Weights of a small sound classifier: 26041 training examples.
Rows from block 2, named by matrix and row number. Rows with one number belong to one neuron. Each number is 50 + 10 x the weight over its row's rms, rounded and kept within 0 to 99. All counts start at 0. After the name is the row's rms in percent of the matrix's.
# gate: MLP gate (model.blocks.2.mlp.gate.weight, 672x256), inputs 86-171
# fc1: MLP up (model.blocks.2.mlp.fc1.weight, 672x256), inputs 86-171
# fc2: MLP down (model.blocks.2.mlp.fc2.weight, 256x672, transposed), outputs 86-171
gate.196 102:46 48 59 69 43 51 48 35 51 58 35 49 51 51 45 31 50 63 67 48 37 54 41 52 49 30 39 43 65 61 41 59 71 50 51 52 63 68 53 37 44 43 41 52 56 68 68 59 43 51 51 50 51 23 28 67 55 44 42 47 54 35 50 41 42 38 36 49 53 65 69 56 44 47 37 56 56 51 53 59 57 46 33 49 39 58
gate.197 120:30 49 39 54 37 49 69 55 44 61 65 45 64 68 53 41 57 27 63 64 34 66 45 41 52 21 62 64 53 44 52 43 55 55 31 46 54 49 44 79 41 49 43 56 60 48 36 52 64 69 68 57 57 45 49 36 42 61 43 55 59 53 52 38 51 50 45 46 52 57 49 44 48 53 56 44 41 57 63 45 43 43 38 42 55 38
gate.198 091:38 43 64 52 43 37 36 34 56 46 57 63 40 51 52 57 70 50 49 44 46 46 27 54 65 39 40 60 30 47 55 44 35 31 46 46 53 53 44 43 39 51 54 49 60 65 35 58 46 43 51 56 36 46 46 41 41 62 54 34 63 60 52 72 61 55 47 57 40 44 47 60 48 67 59 34 53 48 64 36 74 51 54 60 40 47
gate.199 100:61 47 38 60 57 57 39 61 63 37 37 58 40 47 37 37 45 50 52 35 33 50 54 30 60 61 65 51 51 64 43 32 54 49 37 34 61 41 57 66 49 23 44 62 39 51 56 56 62 63 60 65 51 49 34 46 49 55 53 65 58 53 51 32 68 52 49 58 47 54 59 45 57 50 53 52 70 72 39 46 44 48 47 50 61 49
gate.200 110:56 58 39 49 50 55 44 48 34 69 50 45 52 65 51 51 46 45 42 54 50 49 53 56 51 41 48 53 47 53 57 57 60 59 37 47 48 57 68 50 50 57 47 25 54 41 61 70 65 49 59 39 37 57 66 40 62 52 45 34 58 76 30 70 38 47 54 51 57 24 43 48 49 49 49 47 44 55 45 56 51 49 51 45 73 54
gate.201 078:64 41 59 39 51 49 55 51 68 45 48 42 55 46 59 50 50 68 43 47 53 54 60 53 55 36 48 62 63 44 60 62 39 57 60 76 34 36 52 46 45 61 43 36 46 50 52 47 68 49 39 55 55 54 48 48 38 38 59 69 34 57 36 54 60 70 60 38 37 56 46 44 43 36 39 60 46 53 45 56 57 49 60 70 37 51
gate.202 054:50 49 48 60 62 56 37 43 46 31 33 67 40 37 62 62 50 50 49 58 38 42 51 45 81 53 62 47 43 55 28 60 65 45 37 49 23 47 72 18 51 63 50 57 49 45 36 63 44 66 43 44 29 44 61 62 55 53 77 62 59 47 58 38 53 65 48 52 56 65 52 44 32 41 48 64 41 54 52 57 58 51 40 61 37 41
gate.203 096:37 61 64 36 57 54 67 53 49 41 54 48 56 52 26 53 30 46 55 38 35 40 70 53 50 64 42 66 52 29 52 44 51 66 41 61 40 55 49 57 45 43 42 56 59 53 53 59 45 44 31 60 57 29 39 42 43 51 64 48 42 51 57 59 55 36 42 63 64 57 59 47 60 61 42 52 45 58 53 32 61 37 45 46 45 51
gate.204 086:40 59 46 26 59 47 57 49 50 56 41 60 52 67 43 56 45 47 54 33 62 52 47 36 44 38 54 56 40 51 63 31 45 59 46 51 57 47 47 40 67 59 47 61 45 44 42 50 39 49 47 67 55 65 58 58 47 40 56 45 53 51 36 53 37 40 30 59 53 39 51 36 51 50 56 43 46 38 47 43 56 51 64 51 40 63
gate.205 073:48 54 50 59 50 49 48 44 40 49 45 55 48 41 45 63 68 59 32 43 59 61 54 60 45 49 46 63 70 39 35 42 49 40 63 45 70 55 65 35 61 57 51 44 62 49 35 57 45 60 67 48 76 53 35 32 45 44 46 40 45 53 60 47 41 61 42 51 59 56 25 43 55 37 62 46 53 43 47 68 48 26 68 55 47 55
gate.206 102:49 26 56 47 53 52 62 38 46 47 46 55 52 48 39 77 43 46 53 67 35 51 49 49 65 53 71 62 50 39 30 46 50 50 60 68 52 48 37 45 46 47 64 72 66 35 71 59 47 45 42 57 61 50 77 40 47 42 51 36 56 42 47 50 49 51 50 37 35 64 33 45 35 38 44 58 59 52 47 62 48 35 43 55 59 51
gate.207 029:50 61 30 40 51 41 43 59 45 65 56 61 57 60 47 51 47 57 53 68 46 75 56 57 30 54 51 51 52 46 55 71 67 54 44 72 47 68 53 54 48 51 63 52 57 55 41 67 39 56 54 68 48 52 65 45 51 63 52 52 48 56 53 53 43 64 62 67 56 61 41 46 40 48 46 52 55 49 49 37 57 50 41 49 43 52
fc1.196 096:42 50 61 65 56 52 64 51 50 32 41 53 51 22 54 33 52 33 52 73 58 66 61 62 53 58 45 35 61 50 51 50 43 54 56 44 60 41 53 40 59 61 53 44 56 62 60 49 34 53 49 43 50 41 45 57 53 68 53 54 59 52 46 54 48 53 55 61 58 52 41 58 59 33 57 40 54 44 50 64 52 53 48 44 61 52
fc1.197 114:63 51 52 59 30 35 64 56 42 56 35 52 52 57 43 42 47 38 25 77 33 54 50 47 47 52 37 51 49 51 49 39 38 47 39 60 50 61 34 63 61 52 58 72 48 38 50 51 47 39 55 64 55 38 40 56 59 61 62 52 54 66 48 56 49 54 39 38 33 65 52 51 52 57 55 43 60 43 49 49 49 55 56 52 65 63
fc1.198 093:70 52 51 36 34 49 42 47 40 45 59 41 61 50 51 34 49 54 59 56 66 54 68 52 35 36 62 39 43 31 54 62 58 49 49 46 56 54 54 40 55 42 48 48 46 54 47 56 49 33 61 47 53 70 46 49 56 55 54 48 48 52 48 77 45 45 43 39 38 61 65 66 37 41 62 47 43 47 48 42 47 57 43 59 42 39
fc1.199 106:69 58 49 42 47 42 46 56 32 36 47 51 51 44 35 53 54 29 57 36 48 53 54 48 39 50 44 48 54 52 48 63 49 58 58 50 54 45 66 41 41 45 34 52 40 39 66 51 65 33 54 58 69 57 46 42 55 64 59 41 42 54 53 49 61 50 58 44 57 43 64 56 40 43 40 46 46 45 66 59 47 46 48 35 59 36
fc1.200 108:54 50 51 55 46 38 53 30 70 41 50 44 47 49 43 35 56 35 40 61 53 50 63 53 46 59 55 52 47 43 56 37 59 44 47 41 45 37 42 43 66 51 56 59 54 48 44 42 56 36 50 34 50 47 72 49 56 44 53 77 54 66 44 45 43 46 48 54 47 49 56 37 60 55 78 60 50 45 48 42 53 52 61 51 58 46
fc1.201 071:44 47 51 57 42 51 63 45 52 38 43 49 50 33 60 44 52 65 34 42 61 54 62 48 45 35 36 59 44 51 54 54 48 68 50 57 49 42 55 55 48 65 41 60 56 62 55 55 33 61 49 53 34 56 37 51 60 26 57 54 49 57 46 55 50 85 54 33 33 69 52 54 47 45 28 51 36 52 43 54 46 56 57 36 58 55
fc1.202 059:63 42 50 43 45 63 51 53 51 38 46 56 47 40 50 29 46 41 70 44 44 56 32 67 63 45 56 45 53 44 56 47 45 66 33 49 36 39 64 59 42 58 41 34 49 51 72 51 48 40 46 42 72 52 46 50 40 42 41 48 70 51 80 42 46 43 57 44 43 47 41 65 53 58 70 47 43 38 42 44 52 47 47 56 58 63
fc1.203 101:51 31 42 60 56 60 43 42 53 58 54 58 48 46 47 37 61 45 64 56 70 38 53 50 39 51 70 48 53 49 73 39 43 37 37 53 57 47 47 45 59 47 40 66 53 35 55 64 51 58 52 51 48 33 33 47 65 44 49 63 34 41 46 55 58 59 44 35 49 47 39 58 43 60 37 63 29 35 54 46 53 66 62 53 57 53
fc1.204 087:56 47 53 54 46 66 49 59 46 53 27 46 47 46 71 55 53 59 73 54 53 41 43 62 46 34 60 62 49 47 36 32 50 56 53 56 37 53 68 35 57 44 47 50 58 52 48 46 46 67 64 38 53 40 47 54 31 35 53 46 48 32 47 48 45 36 53 56 57 59 60 62 44 36 37 66 63 66 47 63 50 49 30 51 56 44
fc1.205 074:69 36 50 53 67 50 49 46 61 44 41 59 62 42 65 44 41 51 52 57 61 61 43 44 52 54 49 23 51 57 71 62 64 41 57 55 58 56 58 54 56 61 54 42 45 24 73 31 47 49 48 57 64 44 47 53 57 62 40 65 58 44 61 57 49 70 36 56 52 44 61 45 58 58 44 63 43 40 67 56 53 61 43 53 50 52
fc1.206 098:64 73 36 45 52 58 77 33 52 56 68 62 58 45 48 62 38 44 36 53 51 55 39 49 59 70 45 35 48 39 45 48 59 57 65 49 63 59 68 55 42 53 30 50 56 52 36 55 39 50 46 48 48 35 74 65 48 55 41 50 67 35 50 46 46 48 44 63 64 52 45 47 48 57 54 59 42 55 46 38 44 53 48 58 31 58
fc1.207 028:46 59 45 45 57 56 72 46 32 61 42 37 44 53 47 49 42 56 52 56 54 55 49 54 36 29 66 38 59 53 62 51 56 57 36 77 44 55 59 55 53 48 64 48 47 44 58 44 59 57 40 73 47 68 50 57 50 54 58 57 57 52 39 54 46 58 44 48 37 64 29 58 44 49 51 67 46 26 56 42 40 55 49 59 38 58
fc2.196 100:47 41 38 45 48 57 53 47 55 53 61 54 38 55 67 56 53 53 41 23 34 69 47 46 38 58 50 57 48 39 51 58 45 61 47 70 36 64 47 74 41 39 42 37 57 49 52 56 59 60 68 63 34 51 48 40 50 35 27 47 36 45 34 54 62 42 51 53 57 63 51 59 48 60 40 72 45 38 56 60 53 65 52 34 48 52
fc2.197 119:38 65 33 47 65 54 51 51 46 48 63 59 55 56 39 48 45 53 56 42 40 53 40 76 68 57 72 41 56 42 45 53 47 50 50 61 39 50 70 32 53 47 70 54 48 51 54 57 56 59 39 41 45 55 75 46 51 45 46 71 59 42 29 61 39 50 59 43 38 52 55 66 39 52 34 51 46 51 57 61 40 47 35 42 63 51
fc2.198 091:60 52 55 49 63 59 53 56 35 40 58 49 57 38 53 34 46 46 37 59 55 62 40 50 54 54 39 56 42 44 54 50 43 63 51 33 42 49 83 47 39 50 48 48 50 52 57 42 48 58 42 50 59 49 52 52 50 58 54 44 66 32 49 33 59 52 36 47 59 52 53 48 50 62 63 50 31 49 34 51 50 46 48 63 51 44
fc2.199 106:44 52 47 46 56 35 33 67 31 57 48 50 42 61 56 40 30 45 33 52 53 28 49 54 53 21 50 29 43 50 46 38 44 54 51 55 44 46 33 34 49 40 36 58 54 59 52 49 56 42 52 39 45 60 51 65 25 48 43 40 60 45 53 61 38 68 69 53 36 49 53 39 64 60 52 65 64 67 52 42 41 52 41 70 68 43
fc2.200 110:52 44 41 40 57 37 25 62 55 20 70 43 47 44 56 38 54 61 67 56 56 59 51 52 44 42 48 47 58 55 41 46 47 42 55 59 55 56 45 37 57 41 53 40 56 47 71 40 40 51 72 64 51 52 52 64 30 51 48 54 61 46 35 64 49 66 27 50 42 51 60 49 62 49 41 58 39 54 43 41 38 64 45 36 40 61
fc2.201 079:36 58 52 31 53 64 56 67 60 50 51 63 53 49 45 60 60 54 44 35 62 26 49 51 37 50 46 43 58 54 55 52 54 61 48 38 53 55 62 46 49 53 49 65 59 47 35 57 49 54 58 55 53 47 41 54 44 36 37 37 40 54 57 64 50 51 71 45 64 79 52 58 55 59 37 49 59 50 49 40 64 44 52 55 56 56
fc2.202 057:52 35 37 58 54 47 45 53 38 38 38 56 45 41 52 44 55 79 52 71 54 50 46 48 60 50 44 21 40 70 38 45 38 54 53 49 40 49 53 52 54 52 57 45 45 61 68 48 59 52 45 72 43 48 49 39 59 59 34 50 44 48 48 50 51 51 44 48 43 48 48 60 76 56 35 32 61 56 37 45 56 66 62 43 56 37
fc2.203 105:50 64 61 44 54 41 56 43 41 53 52 55 43 48 60 60 41 53 47 47 61 56 46 26 59 37 43 50 61 47 48 60 65 57 52 66 48 58 51 55 46 51 65 38 50 57 42 54 46 61 55 55 60 51 31 54 52 68 60 58 30 52 46 48 41 55 53 59 42 63 63 51 52 37 45 47 56 65 68 47 52 48 46 58 30 37
fc2.204 083:52 47 52 33 53 31 50 38 53 43 41 46 44 50 54 30 65 37 49 65 50 41 40 40 65 57 58 42 50 42 61 43 47 59 53 53 51 61 34 46 66 66 61 49 42 65 40 57 44 57 37 47 58 66 45 44 36 60 30 50 60 38 47 32 34 30 44 53 39 64 52 49 34 62 63 45 51 63 71 52 38 44 55 50 37 39
fc2.205 074:52 48 54 53 62 59 58 35 54 20 47 44 57 27 74 54 61 51 74 51 38 54 49 48 59 49 46 49 58 77 46 57 46 70 57 52 54 59 66 57 54 58 41 53 38 52 52 36 51 50 35 42 73 53 57 66 32 33 45 54 47 56 52 48 36 51 50 57 50 41 48 39 46 31 45 54 31 48 65 54 49 49 52 65 46 58
fc2.206 101:43 27 49 55 40 43 52 53 46 48 31 34 35 42 71 33 63 42 47 49 52 55 60 57 65 49 76 61 44 58 54 40 71 49 58 50 57 50 34 34 47 47 53 56 28 65 31 47 50 44 49 49 50 40 57 37 37 50 46 61 60 70 60 52 49 53 54 45 46 50 51 49 43 49 57 58 35 61 49 30 74 49 36 59 61 36
fc2.207 029:46 53 53 50 49 50 54 60 58 20 49 52 54 50 37 53 46 50 46 39 52 64 63 40 42 56 34 46 57 45 59 38 34 51 58 30 51 44 50 49 55 28 41 55 37 54 52 29 59 56 25 48 43 49 64 48 43 49 49 41 59 48 61 45 52 54 48 54 50 63 48 46 55 51 33 58 56 36 61 60 62 54 45 54 38 54