Rows from block 3, named by matrix and row number. Rows with one number belong to one neuron. Each number is 128 + 24 x the weight over its row's rms, rounded and kept within 0 to 255. All counts start at 0. After the name is the row's rms in percent of the matrix's.
# gate: MLP gate (model.blocks.3.mlp.gate.weight, 672x256), inputs 0-85
# fc1: MLP up (model.blocks.3.mlp.fc1.weight, 672x256), inputs 0-85
# fc2: MLP down (model.blocks.3.mlp.fc2.weight, 256x672, transposed), outputs 0-85
gate.327 027 [180 117 140 119 104 100 153 139 122 147  91 108 138 146 134 143 137 163  83  79 132 140 107  91 116  83 153 113 132 112 120 164 142  97 155 120  97 125 114 130 150 133 135 144 156 183 153 149 153 187 153 128 149 118  97 143 148 145 151 109 141 175 136 131 100 106 132 147 129 149 123 125 129 126 127 121 130 151 134 116 169 117 111  83 111 102]
fc1.327 028 [130 140 146 115  86 120 112 138 124 124 139 127  76 140 167 106 171 107 141 133 147 126  95 120 135 130 140 113 109 122 134 140 111 123 141 114 141 152 120 127 135 156 143 114 124 128 108 142 106 124 124 158 158 151 137 122 137 153 177 123 101 149 135 119 118  91 142 148  91 140 135 167 152 103  89 148 124 115 122 206 137 116 120 172 112 142]
fc2.327 029 [139 122 133 100 110 150  90 159  95 108 136 145 101 120 136 149 119 135 130 171 153 114 127 124 127 136  66  89 118 157 129  94 112 158 109 111 109 141  83  95  97 134 123 141 129 128  90 129 171 151 124 117 121 134 138 116 114 161 113 131 103 108 104 137 155 152 116 117 121 155  80 144 132 151 120 157 100 140 128 123 125  84 111 159  85  99]
gate.328 089 [104 161 156 139 146 146 166  90 128 113  89 140 120  72 171  92 153 122 147 100 113 132 141 150  87 192 128 130 105 152  94 158 168 128 120 112  87 127 168 145 147 112 127 145 127 104 139 141  86 122 102  74 149 114 147 150 158 103 113 132 157 132 118 136 139 135 160 116 174 130  76 116 135 109 147 116 117  90 120 144 141 152 114 116  88 143]
fc1.328 092 [110 124 120 131 145 106  89 128 159 150 127 135  94 194  93 137 179 134 107  94 120 144 125  85 101 103 149 142  91  92 119 146 119 106 130 131 107 106 198 139 141 128  91 110 129 129 121 110 149 141 207 125 126 119 140 118 127 163 117 111  69  96 118 121 128 134 118 141 150 163 168 130 142 127  99 128 129 128 163 165 145 152 136 138 157 126]
fc2.328 084 [ 96 128 128 144 110 142 104 138 144 125  96 158 121  85 145 117 125  74 119 120 119 110 130 127 102 109 175 155 177 145 149  89 124 123 145 112  80 138 114 135 114 148 122 109 105 168 117 143 146 130 124 139  83 111 105 143 112 135 117 153 105 149 103 149 126 126 105 109  92  98 166 149 123 158 108  90 141 149 118 122 156  94 119 114 167 162]
gate.329 087 [ 65 135 117 114 168 150 187 140 112 130 164 128 116 137 132 112 139 128 103 109  81 126 143 162 101 131  92 124 102 154  77 134 131  78 124 135 135 169 185 108  94 161 145 173 128 125 148 111 159 118 132 150 138 151  96 125 133 121 119 128 151 118 131 138 168 135 101 130 150 149 132 131 134 150 127 125  89 112 152 144 141 142 136 113 138 123]
fc1.329 086 [139 132 150  99  84 135 116 121 131 172 118 113 151 147 136 184 108 119 114 146 146 150 141 134 163 122 143 162 147 140 111 132 135 137 146  76 128 119 111 106 158 114  68 130 116 152  94 125 117 161 150 162 165 112 154 117 117 105 150 133 128 100 120 105  83 146 145 136 114 151 137 101 127 101 150 126  94 159  85 114 113 146 122 127 101 116]
fc2.329 084 [ 93 160 121 156 124  95 163  96 117 124 131 154  99 110  80 119 148 145 176  83 127 120  91 123 154 169 106 113 205 106 112 115 149 151  35 136 128 145 135 141 118 136 115 117 144 130 172 133 179 134 107 100 144 140 131 116 116 127 111 121 158 134 139 128 112 129 122 142 181 125 106 128 120 115 103 135 129 118 122 124 127 101 149 121 146 117]
gate.330 031 [132 117 112 121 117 142 139 144 109  83 125 162  75 159 131 102 117 145 102 130 101 114 132 154  80 101 123 154 127 105 128 119 188 148 133 111  99 133 110 113 174 136 130 108 105 157 113 166  85 104 115  96 108 168 107 113 125 117 112 120 129 109 179 138  92 157 103  95 121 113 146 104 124 123  99 136 152 120 147 116 104 111 133 124  84 135]
fc1.330 031 [164  97 152 142 136 128 118 119 109 116 143 114 142 112 139 163 139 157 119 181 169 110 119 174 132 112 116  88 133 160 121 144  97 136 114 129 125 139 148 124 131 133 128 134 122 149 136 106 125 159 118 138 130 135 133 130 149 110 163 153 130 117 157 127 132 138 144 166 121  99 134 138 112 133 114  48 144  73  93 117 118 127 136 161 132 118]
fc2.330 031 [104 134 121 125 121 102 117  69 106 129 124 114 121 124 133 115 158 127  99 113 115 137 100 160 133  84 134 125 121 139 112 119 117 152 156 109  90 104 114 132 111 102 152  84 159 154 103 100 153 127 111 116 106 158 118 112 143 152 153  62 129 151 195 175 163 156 165 142 127 129 121 130 128 128 113 133 140 131 119 155 133 155 160 141 115 164]
gate.331 075 [126 156  75 127 131 146 100 109 145 120 114 140 102 133 135 144 100  95 182 155  94 106 117 103  98 129 149 128 147 116 148 102 136 148 107  47 126  98 119 135 159  96 103  84 107  55 153 119 184  69  99 133 160 106 117  94 153 128 180 142  96 121 118 139 130 101 115 165  84 120 157 136 127 104 145  87 136 119 140 168 151 147 141 138 119 114]
fc1.331 074 [121 116 134 104 133 112 101 134 138  98 108 153 154  77 127 121 129 124 135 148  74 137 142 159 112 137 149  91 125 153 122 129 174 153 111 167 127 133 102 145 112 126  96 124 197 137 142  99 120 160 114  83 114 131 172 117 154 115 107 150  90  89  90 120 166 101 106 134 160 122 122 113 124 143 143 114  83 150 116 115 140 123 102 111 154 157]
fc2.331 071 [162 163 149 112 117 128 125 116 146  85 151 126 138 148 149 121 130 125 165 112  86 141  71 129 104 128 119 135 118 141  91 136 125 141 138  81 169  99 131 166 152 113  77 132 164 130  68  94 108 102 140  67 119 113  86 136 122 115 137 129 127 153 155 104 145 137 119 156 140 104 152 173 113 112 143 119 173 117 124 159 133  94  89 200 126 141]
gate.332 106 [123 100  87 126 126 152 130 115 129 159  86 114 124 119 142 137 142 144 145 103 132 160 165 131 127 123 131  90 134 138 106 157 140  93 144 139 136 126 167 166  79 142 181 117 119 137 191 115 134 108 112 134 125 121 161 131 147 149 106 130 143 122 109  85 167 133 109 121 131 110  94 117 140 123 155 125 124  96 165  68 118 142 130 128 128 124]
fc1.332 103 [128 148 133 134 115 117 106 156 175 129 123 118 124 117 124 152 118 153 120  81 136  77  68 150 156 141 150 111 144 151 127 135 112 142 142 125 140 137 151 126 127  86 106 134 150  88 125  83 101 156  99 138 132 152 110 133 114 115 137  85 152 106  98 163 117  92 144 159 138 168 126 170  66 149 138 131 149 126 127 150 176  87 126 123 111 135]
fc2.332 106 [144 120 115 142 123  70 115  84 120 134 150 128 129 133 163 169 130 110 162 125 151 129 114 123 142 124 116 154 113 111 129 130 134 123 141 132 127 154 146 106 158 129  88 117 125  94 178 145 121 133 108 156 145 124 168 115 153  94 178 139 148 130 158 127 176 148 186  77 116 106 131 122 130 106 135  92 159 168 144 121 132 136 139 124 113 112]
gate.333 075 [117 121 112 145 122 131  93 187  98 117 130 140 117 114 128  94 115 157 138 106 150 116 161 131 164 140 149  81 124 118 114  98 173 201 143 127 150 122 145 131 106 142 137  92  80  79 130 116 128 147 112 128 146 160 171  95 164 129 145 106 124 147 100 108 186 133 144 109 113 125 136 140 150 127 100 142 129 130 198 122 120 128 109 116 137 152]
fc1.333 080 [166 133 104 134  91 121 150 161 111 110 113 119 108  75 118  95 124 118 147  94 116 125 114 133 121 154 112 111 128 154 102 105 154 156 123  88 126 136 102 122 156 145  54 136 126 119 146 123 114  95 127 105 114 115 163 142 160 112 127 125 172  93 167 161 181 130 119 113 102  89 184 121 122 136 148 114 158 115 128 145 141  98 121 113 103 182]
fc2.333 072 [129 104 155 141  81 162 112 125 134 140 129 124 136 136 144 150 128 125  95 144 104 183  93 139 125 131 123 110 155 109  92 103 113 155 102 159 127 141 147 153 114 109 145  89 167 131 126  81 139  95 119 117 123 135 129 123 150  89  95 141 131 122 162 111 149 139 148  97 142 133 104 117 106  76 146 162 129  88 124 163 202 150 156 160 143 135]
gate.334 114 [104  91 140 124  81 148 119 129 149 129 142 111 167 130 143 124 109 116 149 107  87 173 147 118 117 161 132 179 138 112 176 175 112 160 124 111  90 126 120 134 110 173  99 120 140 146 138 148 161 133 124 116 129 116 162 154 108  79 154 145 151 125 137 166 146 114 147 117  99 134  85 128 114 145 129 130 109 133 109 129 105  92 124 146 105  95]
fc1.334 108 [132 103 134 152 108 148 115 139 128 117 154  70 135 146 123 129 102 111 134 156  97 135 143 129 162 156 128  75 172 149 151 155 115 137  94 120  99 134 143 132 110  95 129 134 122 144 153 167 107 163 138 111 149 119  96 103 148  92 105 109 127  99 141 142 136 140 134  82 116 144 142 137 148 112 136 117 118 108 119 149 138 110  83 162 160 159]
fc2.334 108 [ 97 171 165 123 156 110 162  82 149 118  63 156 129 108  83 168 117 109 169 144 153 116 130 118 131 115 135 117 160 130 109 133 130  92 132  84 157 131 111 119 154 125  91 152 183 149 137 117 131 118 120  87 139 121 124 130 115 143 115 114 188 144  76 140 113 109 149 124 128  91 172 100  81 128 144 103 150 116 118 198 114 123 152 129  67 153]
gate.335 100 [111 161 165 146  94 139 135 105 140 143 108 101 158  93  89  84  95 111 112 118 151 143  85 125 101 133 132 112 107 146 131 117  73 133 138 139 127  76 128  93 140 167 120 110 102 105 109 105 195 157 110 130 132 137 111 162 173 184 144 141 110 134  95 140 123 118 114 133 139 132  97  69 115 115 155 139  95 145 118 145  92 119 111 124 149 117]
fc1.335 104 [ 92 115 127 113 125 146 120 123 164 106  97  91 144 147 112 130 151 125 106 147 109 162  96 156 134  89 116 151  93  92 120  98 150 130 105  82  87 114  99  96 118 152 151 138 114 102 114  89 158 115 132  88 143 125 112 160 174 122 132 137 121 101  95 120 107 137 162 152  91 105 121 138 123  86 113 117 150 130 129 107 159 134 100 133 173 143]
fc2.335 101 [125 122 132 134 131 102 136 121  82 129 139 160 117 157 145 151 112 105 104 143 114 140 127 136 174  81 119  99 161 139 110 173 141  81 136 130 136 141 141 136  89 159 138 172 136 128 112 126  76 149 131 164  84 120 163 124  89 146 130 150 147 119 124 104 149 103 149 114 138 125 110 122 127  79 120 166 147 112 132 132 109  86 136 127 117 139]
gate.336 055 [159 133 132 108 139 164 159  83 171 102 120 145 135 129 109 108 122 108  89 128 110 131 115 159 119 105  95 115 135 126 131 152 127 138  96 177 124 160 149 148 124 149  95 171 102 169  94 162 133  97 125 169 142  91 117 144 135  97 153 163 161  81 119 150 190 116 126  87 158 179 144 156 118 133  76 159 116 129 147 118 117 141 166 129 134 155]
fc1.336 059 [159 122 134 140 124 120 139 126 120 140 140  92 125 129 144 121 145 131 106  99 122 142 178 153 104 142 130 137 113  97  92 147 139 118 135 121 123 152 128 147 125 134 137 172 145 114  88 143 114 146 181 145 131 121 135 163 164  90 131 119 124 124 142 109 126 129 157 143 112 132 127 144 122 133 166  97 180  88  90 133 131 126 130 134 140 124]
fc2.336 061 [160 146 128 120 151 135 109 132 127 120 131 138 165 104 139 114 148 114 137 134 164 135 135 177 146  84 108 120 124 196 146 152 132 180 105 131 102  89  93 128 142 136 121 152 127 105 136  90 111 152 111 157 130 106 145 145 120 111 174 137 119 153 144 143 152 167 102 149 123 132 119 128 156 167 169 127 140 131 108 127 119  87 116 146 138 111]
gate.337 097 [127 133 135 117 157 136  97 102 150 102 141 157 172 147 102 124 112 111 154 113 145 116 165 110 172 126  99 138 122 121 139  80 128 149 140 123 115 116 155 124  89 133 116 105 121 122 110 118 161  79  92 118 136 182 119  96 105  90 125 151 154 140 103 136 151 143 139 132  84  84 134  73 126 134 138 100 120 121 156 117 133 122 157 142 117 114]
fc1.337 100 [140 140 139 110 110 136  61  73 162  80 138 150 156 127 148 130 118 130 136 159 120 158 108 145 147  79 101 114  79 123 147 142 133 120 134 102 110 128 171 173 120 111 126  82 133 127 111 117 104 161 133 173 122 128 105 116 126 101 114 100 161 112 158 152 154 117 128 154  64 120 142 156  85 143 152  97 161 122 151 115 122 138 114 172 135 144]
fc2.337 097 [141 127 102 116 128 150 153 131  78 102 179 115 138 137 124 133 138 131 161  77 141 106 137 119 141  91 137 118 102 107 160 115 107 165 135 139  62 173 150 197 153 124 119 108 142 161 124 119 153  83 135 187 130 107 117 137 111 134 153 149 143  84 136 127 127 148 114 112 108 119 107 139 157 122 133 114 108 156 131 117 103 110 104 117 147  90]
gate.338 097 [100 149 140 101 114 117 110 146  73 119 161 123 104 104 126 149 124  98 112 135 107 130 102 170 131 169 128 161 136  99 142 123 108 113 142 132 107 150 141 137 155 144 123 153 105 135 117  94 112 116 109 119 131 156 159 102 140  90 129 105 123 113 120  97  78 110  99 135 117 119 125 148 134 100 108 161 117 183 157 104 128 126 124 132 129 151]
fc1.338 099 [182 113  94 120 135 120 166 137 102 129 131 133 138 135 129 117 148 120 116 148 150 141  61 157 146 117  98 144 121 112 116 166 147 177 103 139 159 132 123 124 116 142 144 126  75 103 123 140 141 139 127  95  95  81 157 173 167 153 123 129 162 121 119 150 111 129 135  99 163 133 142 142  99 136 182 137 174 108 147 127 115 161 123 121 121 112]
fc2.338 098 [138 168 160 153 113 105 140  88 132 124 137 121 141 145  97 162  96 139 164  89 108 126 150  90 138 146 125 168 105 101 127 110 100 175 111 118 134 133 128 153 178 113 139 148 119 123  92 135 107 129 155 158 156 113 120 106  85 133 135 102 116 142 141  83 167 125  96 117 113 107 197 160  95 108  98  89 133 138 113 139 105 153 153 148 140 121]